From a checkpoint of a small image classifier: 32-pixel images, width 192.
Rows from block 5 of a small image classifier, named by matrix and row number. Rows with one number within an expert belong to one neuron, the router's apart. Each number is 200 + 20 x the weight over its row's rms, rounded and kept within 0 to 999. All counts start at 0. After the name is the row's rms in percent of the matrix's.
Before each expert's rows are labels from the 100 images, of 14976, where the router gives the expert most weight on average: "place" is the part of the image that holds the peak. Only what is clearly more common there than usual is listed. The data: photos of plants, animals and fungi (iNaturalist).
# router: router (model.blocks.5.mlp.router.weight, 4x192, trained with AdamW), inputs 96-191
# up: expert up (model.blocks.5.mlp.up, 4x192x192), inputs 96-191
# down: expert down (model.blocks.5.mlp.down, 4x192x192, transposed), outputs 96-191

# expert 2
place: centre
router.2,093,163,200,224,195,209,203,171,215,214,204,209,225,214,203,191,210,228,230,177,207,197,186,209,185,194,209,196,215,197,224,222,197,194,193,199,224,181,197,211,225,205,170,180,181,229,191,206,203,174,210,150,193,180,241,189,176,171,141,235,174,177,179,237,190,190,191,186,203,190,195,194,174,173,210,212,188,212,212,175,227,225,175,202,159,187,219,182,197,182,216,223,185,200,199,183,169
up.0,092,176,229,198,227,184,211,182,181,254,226,205,195,214,232,211,208,213,206,191,212,202,203,198,215,231,191,188,218,193,208,170,223,190,256,195,221,199,219,196,182,213,176,233,164,224,190,245,205,197,214,198,192,230,171,205,235,200,184,193,220,242,193,204,209,204,181,164,199,165,195,192,212,226,208,209,209,201,201,221,226,198,180,219,187,179,182,218,219,186,220,179,187,189,178,231,209
down.0,095,170,176,172,222,215,196,214,175,194,195,175,196,214,182,210,217,228,217,211,168,218,208,224,201,197,192,214,231,186,189,207,212,182,190,225,187,199,207,171,177,201,234,214,220,198,178,138,197,159,182,199,190,197,186,255,211,221,198,163,197,192,182,210,191,200,191,229,183,233,176,228,173,194,219,202,179,172,207,167,218,206,180,204,150,181,212,203,192,186,173,168,182,195,215,196,183
up.1,081,218,245,180,226,183,254,185,203,182,201,182,174,236,197,201,222,231,228,192,159,216,163,189,191,210,179,203,187,195,208,216,222,237,190,199,196,207,182,210,187,217,205,218,178,198,195,176,220,211,206,175,195,238,190,176,173,188,181,152,212,181,206,212,202,203,189,155,216,211,242,213,188,195,202,230,206,189,173,145,189,216,185,224,215,166,195,192,181,206,184,214,179,215,229,178,187
down.1,091,201,230,230,216,176,228,169,166,197,201,195,183,196,189,195,201,198,235,190,153,212,232,201,207,160,207,192,210,227,187,214,179,224,196,186,204,216,186,203,221,154,195,217,189,175,238,195,192,194,186,200,217,202,181,214,159,197,197,198,231,202,217,169,222,223,200,202,199,184,190,201,204,178,196,230,215,192,159,233,176,222,188,207,203,200,179,214,194,241,188,223,191,208,219,229,169
up.2,077,226,236,189,168,214,192,223,201,191,190,214,200,209,186,195,191,213,210,191,153,196,187,192,209,214,160,227,196,220,232,207,218,201,201,193,205,159,216,226,212,206,188,201,191,211,243,180,208,161,187,193,200,168,182,225,223,204,226,171,182,209,215,173,192,213,189,164,217,187,233,180,237,196,189,188,231,182,218,199,179,187,213,211,176,177,189,180,198,194,211,170,217,173,185,180,152
down.2,080,218,235,209,233,210,162,183,184,214,185,193,222,190,216,187,184,203,239,178,201,211,194,164,201,191,215,216,215,204,179,202,221,205,192,225,197,184,204,184,187,211,238,191,215,196,207,174,166,219,198,198,217,216,207,217,194,191,200,210,176,222,180,203,217,205,205,191,224,214,186,206,207,248,210,218,186,214,200,220,222,233,200,213,155,212,203,215,188,169,226,222,215,184,196,222,172
up.3,121,201,197,199,243,173,220,192,175,198,164,185,225,194,180,216,197,177,182,250,226,211,221,213,215,221,211,188,196,221,200,203,203,203,156,170,198,191,189,179,197,211,214,222,207,207,172,195,208,224,210,197,180,214,221,204,193,190,179,256,207,197,166,210,201,248,185,173,140,196,183,215,198,208,173,216,229,186,214,211,173,212,222,191,227,165,195,187,207,171,194,197,222,201,213,233,177
down.3,110,184,188,202,213,192,172,227,211,197,241,191,211,180,195,193,185,186,185,165,194,210,200,217,212,212,188,225,185,193,181,215,204,202,186,209,218,167,205,195,219,205,178,177,196,199,216,181,220,169,175,203,201,188,238,200,233,212,188,178,203,231,181,188,226,167,200,196,221,196,188,197,196,200,217,221,211,202,210,185,215,174,204,217,165,206,208,210,187,208,197,219,220,187,156,161,174
up.4,106,230,161,181,183,199,207,219,170,208,182,210,220,204,202,185,207,186,184,191,210,204,199,193,217,220,208,225,197,177,207,224,200,212,204,213,186,228,183,168,197,159,206,204,182,194,219,152,183,226,190,227,182,229,189,224,203,228,164,216,189,164,216,206,152,186,215,220,234,169,213,158,173,236,234,196,222,208,204,216,218,164,184,187,181,209,205,183,178,237,177,182,205,204,207,189,229
down.4,110,209,190,185,212,207,204,149,197,204,232,165,200,207,182,208,190,212,223,192,182,176,212,198,160,202,236,204,195,227,163,198,202,226,200,194,219,214,201,210,178,243,195,185,213,213,219,180,201,226,217,218,210,201,205,202,198,200,184,187,187,240,197,222,223,195,206,198,179,214,215,162,159,182,199,217,204,205,178,211,221,184,204,177,212,193,194,188,208,217,201,198,201,235,251,221,226
up.5,096,140,188,199,227,193,226,180,209,223,216,199,227,175,191,180,187,194,200,196,182,214,203,189,197,214,217,173,206,193,214,198,232,244,199,194,235,162,211,171,221,221,168,179,182,210,246,224,188,194,196,205,173,177,211,199,225,194,177,197,205,205,208,220,211,210,208,236,166,197,172,256,193,189,196,198,223,201,223,189,206,172,228,209,187,212,211,205,230,168,227,220,261,187,207,159,230
down.5,090,213,143,199,192,194,180,207,178,214,194,205,221,187,171,224,203,233,179,193,205,224,220,193,192,206,162,175,201,178,215,199,197,165,215,203,205,212,179,173,229,216,181,210,192,205,196,186,234,163,209,186,202,195,225,159,189,192,199,188,216,187,192,196,195,199,171,184,215,184,161,223,177,217,226,213,207,214,184,224,198,196,229,220,229,170,195,193,195,153,177,145,226,201,164,226,193
up.6,101,201,190,230,178,208,202,209,183,187,190,185,231,204,190,214,242,214,226,199,189,197,209,208,202,216,209,203,210,220,178,180,185,189,157,201,211,175,188,203,211,210,184,203,196,213,211,215,188,236,194,229,196,208,217,189,197,202,208,166,198,200,248,175,186,218,167,195,199,212,215,201,190,187,235,208,191,181,194,197,223,227,172,167,166,207,205,181,178,174,171,187,216,205,264,196,218
down.6,113,216,197,190,171,193,229,234,198,185,182,199,222,209,196,228,215,196,184,183,189,205,202,200,199,214,227,197,247,229,196,188,187,181,192,194,229,187,193,229,191,203,205,195,199,176,191,236,159,240,228,222,208,235,190,217,225,219,200,208,192,214,165,215,226,202,199,213,208,188,212,180,204,217,192,164,183,152,175,153,214,204,200,212,248,228,224,233,187,205,206,211,185,224,201,210,214
up.7,109,219,185,225,205,204,196,225,217,203,247,203,200,231,180,203,190,151,201,203,224,167,190,219,186,192,178,182,190,226,194,213,172,213,211,213,203,178,232,206,175,216,193,182,191,191,219,197,183,219,208,208,207,192,199,191,196,204,187,219,192,199,189,191,190,245,200,196,256,194,223,192,225,185,161,229,197,184,192,186,177,176,152,226,174,201,226,201,239,175,196,193,192,181,186,197,227
down.7,109,178,167,207,178,221,223,219,222,167,180,220,191,199,202,214,179,200,227,167,222,186,205,203,225,210,210,243,142,156,175,179,216,191,198,168,221,211,192,174,207,167,204,178,206,226,178,183,182,177,202,179,217,208,196,193,192,189,203,208,203,174,211,215,195,196,162,198,181,227,216,185,220,211,200,213,183,207,188,192,199,192,180,222,176,162,218,228,212,180,211,184,169,195,209,201,224
up.8,120,245,215,219,173,170,183,184,170,200,216,181,195,177,186,167,205,170,214,194,191,184,200,220,180,213,244,181,228,198,236,199,168,201,202,233,205,200,174,167,197,183,208,204,170,186,219,242,203,229,229,171,185,204,189,201,195,205,207,223,165,208,204,163,185,222,202,172,222,181,188,176,174,212,183,187,197,229,229,223,197,238,164,197,200,196,187,195,207,172,211,174,203,171,180,181,211
down.8,118,210,188,189,222,165,206,204,180,225,190,233,212,198,222,199,187,190,199,215,189,209,185,184,202,231,194,187,188,236,203,176,199,175,208,232,186,206,171,178,202,187,212,217,164,199,196,215,222,185,200,206,195,193,266,192,206,192,199,198,193,178,185,211,209,217,192,219,186,219,190,223,191,220,190,195,190,183,201,182,191,211,187,180,231,195,189,211,192,203,195,232,179,214,215,178,245
up.9,088,214,204,217,173,205,217,203,208,210,201,194,205,196,200,201,194,245,195,234,182,204,170,200,187,175,226,204,245,191,180,232,188,224,200,196,197,215,180,196,175,220,219,170,176,190,217,191,198,178,209,202,182,167,217,181,237,228,209,208,187,219,189,218,226,214,241,215,209,225,199,187,190,213,171,237,205,194,159,180,190,204,179,201,178,176,184,215,159,191,181,208,141,215,191,175,227
down.9,093,203,156,236,201,205,161,194,187,195,237,215,228,195,188,222,199,185,212,215,177,173,209,199,223,196,182,210,204,186,193,206,175,197,190,247,189,240,237,240,195,202,224,198,189,211,157,155,193,208,218,203,202,208,161,196,187,181,179,179,208,197,204,237,185,202,188,197,177,153,179,199,191,209,176,216,209,192,198,201,195,206,212,186,172,240,212,201,265,168,197,211,209,161,190,214,192
up.10,080,222,172,206,154,179,203,176,263,166,210,190,203,174,240,166,201,176,226,192,200,210,188,200,248,183,179,194,182,202,209,200,203,196,224,189,217,213,251,180,220,177,195,186,164,232,189,209,213,207,181,198,200,240,203,152,243,177,200,207,217,203,186,203,196,180,215,205,197,239,210,199,207,215,202,217,193,217,178,172,193,227,204,197,206,168,222,224,192,154,194,183,219,200,180,207,220
down.10,089,183,215,208,183,198,192,163,218,199,173,207,178,239,267,188,183,238,203,213,158,213,186,200,175,187,142,203,178,211,198,189,205,200,204,198,187,226,187,209,207,191,189,208,192,205,197,154,151,208,174,187,203,210,212,172,211,216,191,194,155,215,196,164,170,211,219,180,190,203,211,223,185,181,168,232,211,230,205,209,174,227,240,209,226,222,205,190,192,228,201,190,170,243,173,191,194

# expert 0
place: middle left
router.0,097,200,208,198,194,190,211,197,216,229,185,166,209,192,221,206,251,194,198,208,226,221,205,207,169,197,131,249,198,231,198,179,186,176,222,180,198,177,220,229,189,191,208,202,160,204,212,190,215,179,201,216,208,183,192,218,246,210,197,218,192,223,236,201,190,197,185,211,213,200,172,193,220,171,162,169,178,199,158,230,190,200,207,169,199,179,191,229,216,225,207,183,205,170,214,176,182
up.0,114,214,181,187,209,201,218,194,232,198,210,212,190,206,192,228,202,231,196,236,214,208,173,180,204,182,207,198,220,193,217,180,248,183,199,224,200,177,205,172,190,227,197,222,186,197,176,193,203,164,205,183,222,234,193,235,210,223,235,188,235,189,171,196,233,195,171,214,234,223,203,190,204,192,173,233,187,201,208,176,170,215,197,207,243,224,211,223,212,169,154,177,229,192,179,170,225
down.0,101,192,186,203,191,216,221,220,209,200,172,187,208,178,172,197,207,203,194,205,206,216,198,202,208,187,196,207,214,204,187,192,174,198,193,177,198,221,174,231,214,199,218,197,193,171,215,250,166,195,216,232,185,182,219,153,196,177,174,197,243,219,232,200,189,202,214,184,188,212,227,184,176,187,206,149,253,184,199,199,197,218,215,197,180,203,197,175,178,214,191,186,215,177,213,178,165
up.1,052,215,163,220,177,215,199,221,240,200,214,211,183,211,176,186,190,189,180,200,219,173,218,185,184,194,216,198,168,204,223,197,214,188,199,188,222,208,214,171,210,190,210,204,243,198,201,209,212,168,194,191,195,217,232,198,230,190,193,188,210,204,184,210,196,211,233,208,216,182,188,234,176,214,214,203,249,214,202,218,198,167,224,217,196,199,169,203,186,176,207,184,178,205,189,192,198
down.1,057,215,186,221,183,205,201,182,178,204,168,221,215,217,197,212,216,202,197,199,199,168,219,190,154,178,204,234,198,188,210,178,204,190,215,183,177,221,203,209,186,176,209,205,215,181,223,162,203,183,181,207,201,190,192,210,211,167,198,211,215,168,211,246,193,194,184,205,242,227,211,232,181,184,212,201,202,210,186,191,180,179,199,225,175,193,207,178,174,169,232,215,214,196,192,206,184
up.2,103,198,187,219,221,226,205,202,177,213,203,193,197,191,224,209,228,170,200,204,182,213,183,253,234,216,202,159,181,214,206,186,231,194,177,213,209,179,204,197,224,190,214,220,182,219,197,196,214,162,211,203,202,200,215,222,191,191,218,170,226,211,178,192,150,195,180,204,200,206,189,182,223,235,212,178,218,186,205,209,202,197,221,231,194,195,203,244,199,182,180,213,205,218,193,182,242
down.2,099,221,199,204,184,187,195,220,193,208,216,210,212,192,208,207,187,213,222,214,170,184,182,184,195,229,230,195,160,193,198,219,178,201,226,242,179,197,181,255,204,193,173,187,209,198,203,226,208,172,178,213,197,253,195,206,157,196,175,183,186,197,211,166,159,204,179,205,194,168,210,196,216,189,187,140,222,168,195,200,203,217,211,200,215,195,193,181,192,215,240,225,216,177,189,231,211
up.3,111,199,225,177,200,216,194,207,191,163,156,222,218,198,206,232,210,198,194,190,200,184,208,213,196,182,210,206,157,170,146,206,209,212,193,204,217,170,197,201,192,182,208,196,190,222,190,209,181,175,219,192,226,183,194,245,193,188,225,187,213,201,209,172,169,217,206,222,194,184,195,221,198,209,218,240,230,198,219,207,208,202,233,199,249,192,179,218,201,199,197,200,235,200,186,206,199
down.3,115,216,193,178,159,202,215,204,186,191,184,184,198,249,209,179,188,201,185,196,197,188,217,166,228,181,195,213,197,214,226,208,209,194,205,219,219,210,212,211,186,189,166,193,174,213,211,193,209,195,185,211,182,206,196,228,194,195,192,195,187,209,245,167,232,188,191,188,213,195,225,205,175,146,226,197,170,201,193,191,202,194,200,188,226,210,192,186,191,218,177,202,210,172,168,235,149
up.4,100,238,195,181,200,175,198,206,168,167,228,210,217,230,182,202,219,188,180,212,168,208,189,238,221,198,204,200,190,155,159,201,233,224,220,225,209,219,203,200,226,216,210,210,212,198,199,213,249,214,229,203,193,224,206,154,231,201,214,197,132,192,168,202,197,182,206,241,182,202,215,179,199,198,181,190,240,218,207,203,214,203,194,184,212,215,199,198,219,185,210,206,207,163,208,177,177
down.4,106,217,205,211,212,194,207,203,214,213,183,207,211,212,171,237,158,188,188,228,192,216,192,210,209,225,200,198,244,181,196,229,173,200,212,201,200,166,187,169,201,235,207,192,217,195,210,186,191,227,177,178,187,179,193,192,180,228,201,214,217,205,253,179,180,186,197,189,249,209,220,169,204,195,200,182,182,213,197,216,171,229,199,196,206,198,201,185,181,199,187,212,200,222,219,208,207
up.5,082,223,194,169,187,185,199,181,157,240,202,251,193,166,196,207,194,189,209,210,221,208,206,239,194,243,204,219,172,176,206,181,191,219,187,223,209,157,203,170,191,216,203,183,161,202,189,170,200,195,171,161,197,213,209,203,192,188,202,195,149,228,170,208,219,219,210,194,153,191,232,194,185,220,206,198,190,226,211,197,227,212,207,173,230,178,214,200,194,171,214,178,181,209,226,200,191
down.5,090,178,194,202,255,202,203,227,187,207,186,220,182,159,209,192,205,193,241,205,186,185,186,240,236,206,203,217,195,187,224,201,183,233,177,226,201,178,214,160,223,194,229,222,188,218,219,201,203,166,178,206,193,197,193,177,211,234,184,179,183,195,187,163,213,201,220,211,189,172,227,212,234,208,172,170,186,210,196,197,201,221,196,190,184,220,184,217,201,198,222,200,175,193,208,210,183
up.6,040,191,205,175,194,204,217,233,210,192,229,216,219,227,214,231,214,205,180,179,190,212,219,221,222,206,240,197,212,180,227,178,214,219,198,210,241,237,197,177,221,214,193,223,211,191,204,213,204,188,202,171,157,202,184,184,173,188,185,164,209,157,201,193,201,200,186,187,186,237,186,220,204,253,216,222,197,187,216,201,218,199,208,178,178,168,199,221,217,221,186,207,199,208,165,221,220
down.6,040,162,196,195,229,194,188,219,243,174,170,212,213,204,182,218,190,166,182,234,198,195,174,203,233,206,162,195,197,159,216,180,195,217,214,239,201,207,186,176,199,215,198,174,177,214,202,247,206,216,210,179,194,173,179,199,162,222,197,194,205,228,192,192,214,219,207,187,176,244,208,198,199,171,217,213,229,196,211,205,191,216,197,183,190,217,214,212,219,191,225,250,208,242,159,206,189
up.7,086,192,197,222,199,229,199,196,208,212,231,171,212,223,165,182,173,197,232,197,199,195,182,210,174,203,216,200,193,203,186,236,185,209,202,175,180,213,207,167,204,207,173,221,235,204,222,239,194,195,219,178,235,181,217,182,163,206,175,208,184,201,210,217,204,226,215,210,166,153,208,211,195,186,189,238,208,218,213,207,208,221,193,202,179,208,198,214,210,249,228,204,216,174,199,198,197
down.7,092,180,180,202,160,199,224,210,174,183,201,182,204,173,158,204,181,200,212,237,227,212,177,200,187,191,208,212,210,226,199,202,215,219,181,215,228,208,222,219,184,219,207,189,180,227,215,187,229,234,188,252,195,191,178,213,210,193,209,234,227,177,250,197,215,204,220,170,236,211,238,224,223,203,213,206,220,187,203,220,187,199,195,198,187,186,219,194,210,190,206,183,174,200,228,165,199
up.8,087,186,200,212,240,219,173,203,202,162,213,164,164,199,208,174,195,181,209,224,177,195,213,241,200,239,198,189,189,183,185,216,207,193,210,189,170,221,196,184,217,217,197,231,197,199,195,195,189,208,226,198,208,198,232,211,208,203,209,154,202,239,197,191,194,208,225,198,206,190,218,200,184,220,235,221,192,197,174,221,178,200,224,184,228,229,233,182,197,236,178,228,216,204,216,240,196
down.8,096,220,192,171,208,205,233,187,213,222,223,217,213,229,166,193,198,178,211,148,166,203,181,192,186,189,219,186,192,184,190,175,187,212,234,212,198,221,207,210,214,207,228,219,213,238,198,209,231,186,208,166,194,210,207,216,223,191,230,186,145,229,186,188,215,194,195,197,191,211,197,175,239,194,200,222,207,188,188,178,201,192,247,197,204,229,185,211,210,191,207,208,221,204,153,230,251
up.9,121,185,203,231,185,189,173,205,222,214,199,186,180,164,203,203,180,214,255,180,206,202,166,245,181,189,152,259,175,214,212,222,228,218,195,208,210,183,203,183,197,224,203,180,207,193,184,210,160,180,228,196,208,191,209,171,235,178,205,224,210,210,213,201,211,184,174,224,198,198,196,209,211,179,196,232,176,201,238,193,232,158,203,228,175,201,179,178,187,196,176,185,192,186,179,164,165
down.9,110,188,215,172,185,215,187,184,199,192,224,194,169,184,224,231,187,229,197,192,179,192,196,187,189,201,222,194,222,214,201,225,232,224,239,222,217,216,191,181,192,184,189,233,216,210,206,214,215,179,184,182,192,190,187,200,217,166,161,164,198,161,221,208,191,192,170,173,161,223,184,214,203,204,195,202,181,201,214,219,228,185,187,199,163,217,210,220,215,205,209,194,214,201,225,191,164
up.10,091,230,200,218,193,187,201,209,228,194,225,204,232,220,198,172,247,212,164,221,157,176,252,221,225,181,186,172,194,218,197,205,178,180,172,181,158,190,226,167,177,208,183,195,207,179,181,178,204,190,231,187,224,186,198,217,187,201,191,173,177,204,181,208,219,190,197,193,183,230,200,188,187,204,173,253,182,218,215,188,207,197,213,211,215,190,177,214,214,194,213,188,237,211,170,177,210
down.10,107,194,167,207,202,215,186,190,192,201,190,176,200,222,219,215,196,175,218,187,213,230,220,207,182,192,200,176,184,150,237,232,226,174,157,213,201,188,189,177,225,175,188,189,214,193,208,221,179,199,197,185,196,190,248,220,216,224,174,172,202,212,130,164,214,189,219,192,187,238,207,198,205,182,192,175,204,199,187,203,203,190,208,199,192,195,204,212,177,202,233,196,212,234,211,169,173

# expert 1
place: top left
router.1,115,215,193,219,185,188,224,208,165,187,201,228,214,236,150,172,169,205,178,189,204,200,194,181,229,180,245,199,168,177,202,215,188,194,201,204,172,212,209,212,209,193,233,181,209,208,203,231,184,175,204,200,217,226,194,210,157,174,221,175,233,162,211,164,194,216,196,197,195,214,242,177,191,227,239,200,227,169,210,208,193,204,231,223,215,209,218,173,211,197,179,213,206,185,200,213,217
up.0,102,196,213,189,196,190,189,223,178,186,213,219,177,175,203,184,194,210,221,200,168,209,168,165,241,197,226,184,178,212,206,194,222,205,203,195,202,214,215,192,229,212,211,197,178,196,215,223,197,233,220,202,206,203,225,215,204,196,231,176,202,190,209,187,175,215,227,187,236,196,216,220,162,153,195,196,198,169,220,210,213,195,158,200,205,216,191,191,170,241,219,209,208,209,222,228,222
down.0,109,186,226,180,198,233,179,204,205,192,175,224,192,212,151,199,215,237,223,193,173,203,207,139,163,215,200,182,212,188,179,232,194,207,234,171,203,215,224,143,197,174,202,222,195,225,208,214,183,191,197,207,199,215,229,202,213,200,184,246,203,184,223,169,190,207,190,217,197,164,206,263,186,223,169,217,213,201,218,230,201,216,203,172,208,198,222,197,185,181,216,214,206,178,182,202,145
up.1,115,209,197,217,235,188,197,189,193,239,190,212,169,238,188,196,208,223,191,205,194,180,170,219,205,165,244,196,203,181,226,187,219,190,176,194,191,211,187,237,214,198,158,196,152,180,173,179,228,207,216,219,221,208,200,183,223,185,212,191,244,184,186,188,209,161,159,217,193,215,208,184,202,188,225,193,161,210,213,216,199,195,207,214,163,192,216,194,217,184,223,190,185,170,182,215,198
down.1,099,229,210,217,202,213,181,210,179,254,187,172,195,210,212,189,172,215,187,208,179,172,195,221,206,226,169,211,211,197,229,212,203,191,193,206,194,228,208,212,218,219,232,161,213,209,165,231,194,200,199,199,207,217,184,164,227,169,170,219,204,168,218,222,215,206,229,174,223,201,210,213,195,208,185,159,178,195,208,217,204,162,203,186,221,177,216,221,195,209,217,202,180,226,184,173,184
up.2,097,224,218,200,185,218,223,205,171,197,189,224,178,213,156,186,207,196,177,200,237,219,180,178,210,198,210,192,196,190,207,216,166,175,200,209,188,225,191,196,209,205,196,199,220,199,216,180,207,209,245,188,176,204,194,200,193,175,189,193,216,182,203,198,178,234,191,205,195,178,204,165,201,198,217,210,178,204,174,192,195,218,219,218,170,198,221,211,204,202,184,193,210,202,195,223,196
down.2,103,188,222,181,165,211,173,192,235,200,198,217,203,200,175,202,196,242,195,183,219,223,190,201,223,191,193,188,201,176,190,194,209,227,181,174,186,162,200,223,221,206,187,212,226,178,201,203,179,203,209,203,217,180,185,158,178,215,183,216,200,194,205,188,174,202,186,183,192,168,153,210,196,199,190,205,166,215,224,194,213,175,194,203,209,209,208,208,181,198,203,178,211,252,147,160,165
up.3,121,190,232,231,164,203,202,193,198,169,218,195,208,189,205,164,197,187,202,193,205,217,223,181,213,177,198,188,175,218,141,245,173,191,207,205,194,153,235,198,181,214,181,220,191,214,222,186,197,176,191,223,237,225,196,191,211,238,212,188,192,206,221,205,196,179,180,215,185,235,207,207,161,176,184,176,173,204,232,194,218,198,190,193,190,227,198,151,180,197,198,208,182,181,185,201,180
down.3,097,200,205,182,229,188,209,176,221,198,189,193,170,185,196,210,227,225,207,203,171,212,203,213,178,199,209,193,214,155,179,193,195,200,202,178,209,205,205,201,213,192,215,171,202,221,188,197,227,220,236,200,234,173,209,227,199,202,218,206,196,185,187,194,173,192,207,178,207,196,183,204,209,188,205,201,212,200,201,198,215,185,212,207,166,212,203,229,209,228,231,191,183,194,234,257,196
up.4,092,176,185,225,191,146,245,209,161,227,194,217,195,198,193,202,193,191,244,217,216,207,217,194,231,243,206,188,213,198,186,224,204,186,201,175,198,197,214,228,183,188,223,162,197,161,203,219,198,209,186,198,207,207,188,207,181,200,195,182,214,169,191,197,231,204,212,166,232,204,181,208,147,196,190,206,172,192,219,165,207,217,195,200,185,216,201,241,232,200,208,206,185,194,222,226,185
down.4,093,220,186,165,227,223,158,209,192,211,187,202,194,189,163,168,207,213,171,214,232,189,238,196,200,196,174,226,184,204,178,191,184,203,210,194,175,241,220,187,192,216,194,215,242,207,188,223,201,201,177,227,187,200,189,214,176,187,223,197,221,206,239,185,156,192,200,186,184,163,186,199,212,167,201,221,198,218,171,210,230,185,163,197,192,203,224,192,212,230,205,191,202,229,179,190,203
up.5,070,210,170,211,187,187,196,185,203,200,178,208,195,187,230,224,201,218,199,191,214,172,210,197,205,178,222,185,173,201,189,184,218,203,211,233,206,169,195,169,199,249,199,183,208,209,235,185,189,205,171,216,174,239,190,183,192,228,201,211,205,176,178,209,244,184,236,194,189,205,230,174,168,218,217,238,213,238,195,209,174,150,212,191,189,209,169,178,160,209,217,183,229,215,222,177,222
down.5,081,200,193,200,198,201,204,222,200,198,181,225,217,199,214,170,205,209,183,228,185,219,198,212,187,226,250,193,194,194,188,176,215,199,197,167,172,177,172,191,219,209,246,198,197,181,199,180,178,240,218,204,186,179,168,178,156,200,183,185,221,195,202,217,176,210,221,140,197,234,218,212,199,191,197,203,191,220,184,176,198,200,197,187,235,192,218,216,192,216,201,192,224,221,157,198,214
up.6,084,190,176,192,205,232,218,192,226,216,212,188,220,188,241,230,175,225,209,200,238,219,200,221,189,196,200,210,200,220,221,221,191,194,216,178,224,203,209,214,186,229,196,206,185,142,177,196,168,198,184,176,176,205,183,213,168,195,206,180,219,221,186,203,208,193,211,203,234,205,187,167,218,209,175,210,177,178,218,206,207,213,186,200,189,191,209,194,199,235,172,197,169,193,163,201,216
down.6,079,234,242,235,195,209,209,219,234,190,175,209,193,174,203,210,149,245,200,203,201,189,195,213,201,204,217,183,208,203,206,200,185,217,205,217,219,238,196,225,189,184,191,198,205,195,187,224,212,214,211,193,198,174,208,211,232,203,185,198,188,196,197,202,164,164,206,193,211,212,205,223,170,217,215,274,229,209,171,187,215,164,231,219,190,195,182,199,233,181,184,219,199,228,205,189,194
up.7,087,176,199,206,228,205,197,219,204,206,265,177,202,219,203,181,200,195,195,233,178,206,220,172,149,223,181,198,205,192,184,198,193,174,170,174,181,184,206,153,192,214,195,212,233,206,184,202,195,182,190,184,189,213,206,216,196,203,201,211,185,213,217,194,199,209,178,183,189,188,204,200,178,183,163,210,226,198,196,231,208,169,187,195,211,230,234,213,200,207,158,231,189,206,187,180,178
down.7,090,165,244,194,232,212,191,183,231,204,171,186,157,169,221,221,186,205,210,215,192,187,202,234,173,176,223,218,218,195,196,180,204,216,214,216,202,192,177,189,202,189,176,211,193,201,167,214,216,189,207,210,218,198,188,212,240,184,212,226,198,195,205,171,211,185,204,239,197,171,179,221,191,145,227,193,186,206,212,218,215,186,160,205,202,183,192,198,206,219,189,188,198,180,180,182,191
up.8,092,192,212,180,180,199,173,237,193,189,191,192,195,189,191,183,193,201,176,188,217,189,220,170,220,218,181,212,180,217,202,192,208,187,191,195,217,214,237,208,177,196,219,191,214,195,213,208,182,200,215,214,220,175,191,150,203,195,210,199,147,229,199,211,198,157,206,255,197,189,211,212,199,178,202,211,209,232,201,225,205,228,198,190,198,223,187,208,175,211,201,207,196,221,202,149,216
down.8,099,210,192,223,200,203,186,206,173,212,181,203,187,186,185,215,202,208,178,219,209,188,221,200,179,217,213,198,192,144,192,206,204,210,200,218,173,201,212,209,198,231,220,194,180,137,180,185,225,218,186,237,176,204,206,169,202,220,212,200,225,200,163,212,214,222,206,228,181,270,195,183,204,176,216,223,200,192,203,167,214,189,180,237,212,194,197,216,207,227,219,184,197,192,212,205,209
up.9,078,188,179,195,199,204,206,245,181,204,198,217,223,211,205,183,185,232,205,160,178,212,184,164,182,201,202,233,204,189,205,214,230,210,215,204,175,196,232,209,249,220,224,179,199,217,192,172,208,186,212,215,174,213,188,199,176,193,233,190,218,217,216,181,186,193,228,208,173,223,166,209,201,223,180,194,233,222,199,204,236,201,208,219,188,200,198,190,168,142,217,221,216,210,222,213,208
down.9,083,203,177,202,224,226,207,194,188,216,204,219,221,161,178,209,193,223,232,232,229,204,220,212,198,234,217,198,167,161,177,240,207,195,188,193,180,178,234,206,231,246,190,203,171,237,258,212,192,166,182,216,189,175,200,213,195,205,232,188,211,210,227,174,185,201,209,222,196,231,214,150,202,194,166,172,215,201,176,209,214,194,208,218,223,206,198,235,197,197,187,165,223,210,171,202,192
up.10,088,207,198,197,182,210,204,183,207,220,183,182,177,189,233,175,241,187,204,178,211,210,216,173,193,194,214,217,232,193,221,180,218,217,211,187,199,216,215,187,182,180,174,218,235,208,206,194,216,202,206,192,206,179,220,209,230,167,185,185,193,246,188,208,227,174,216,169,211,224,222,210,168,193,204,180,193,194,176,218,182,193,171,216,221,183,199,172,191,184,198,184,194,231,248,235,165
down.10,102,224,186,191,200,211,189,189,213,199,203,178,196,177,181,192,171,178,173,239,142,219,218,180,181,214,161,184,234,184,172,217,211,218,215,200,188,199,191,218,148,244,207,200,204,217,192,181,187,190,215,217,179,190,190,232,189,240,229,180,197,198,201,199,210,189,220,176,162,181,233,208,193,212,188,188,202,183,217,202,201,176,190,198,193,212,214,210,203,162,201,212,215,195,187,200,196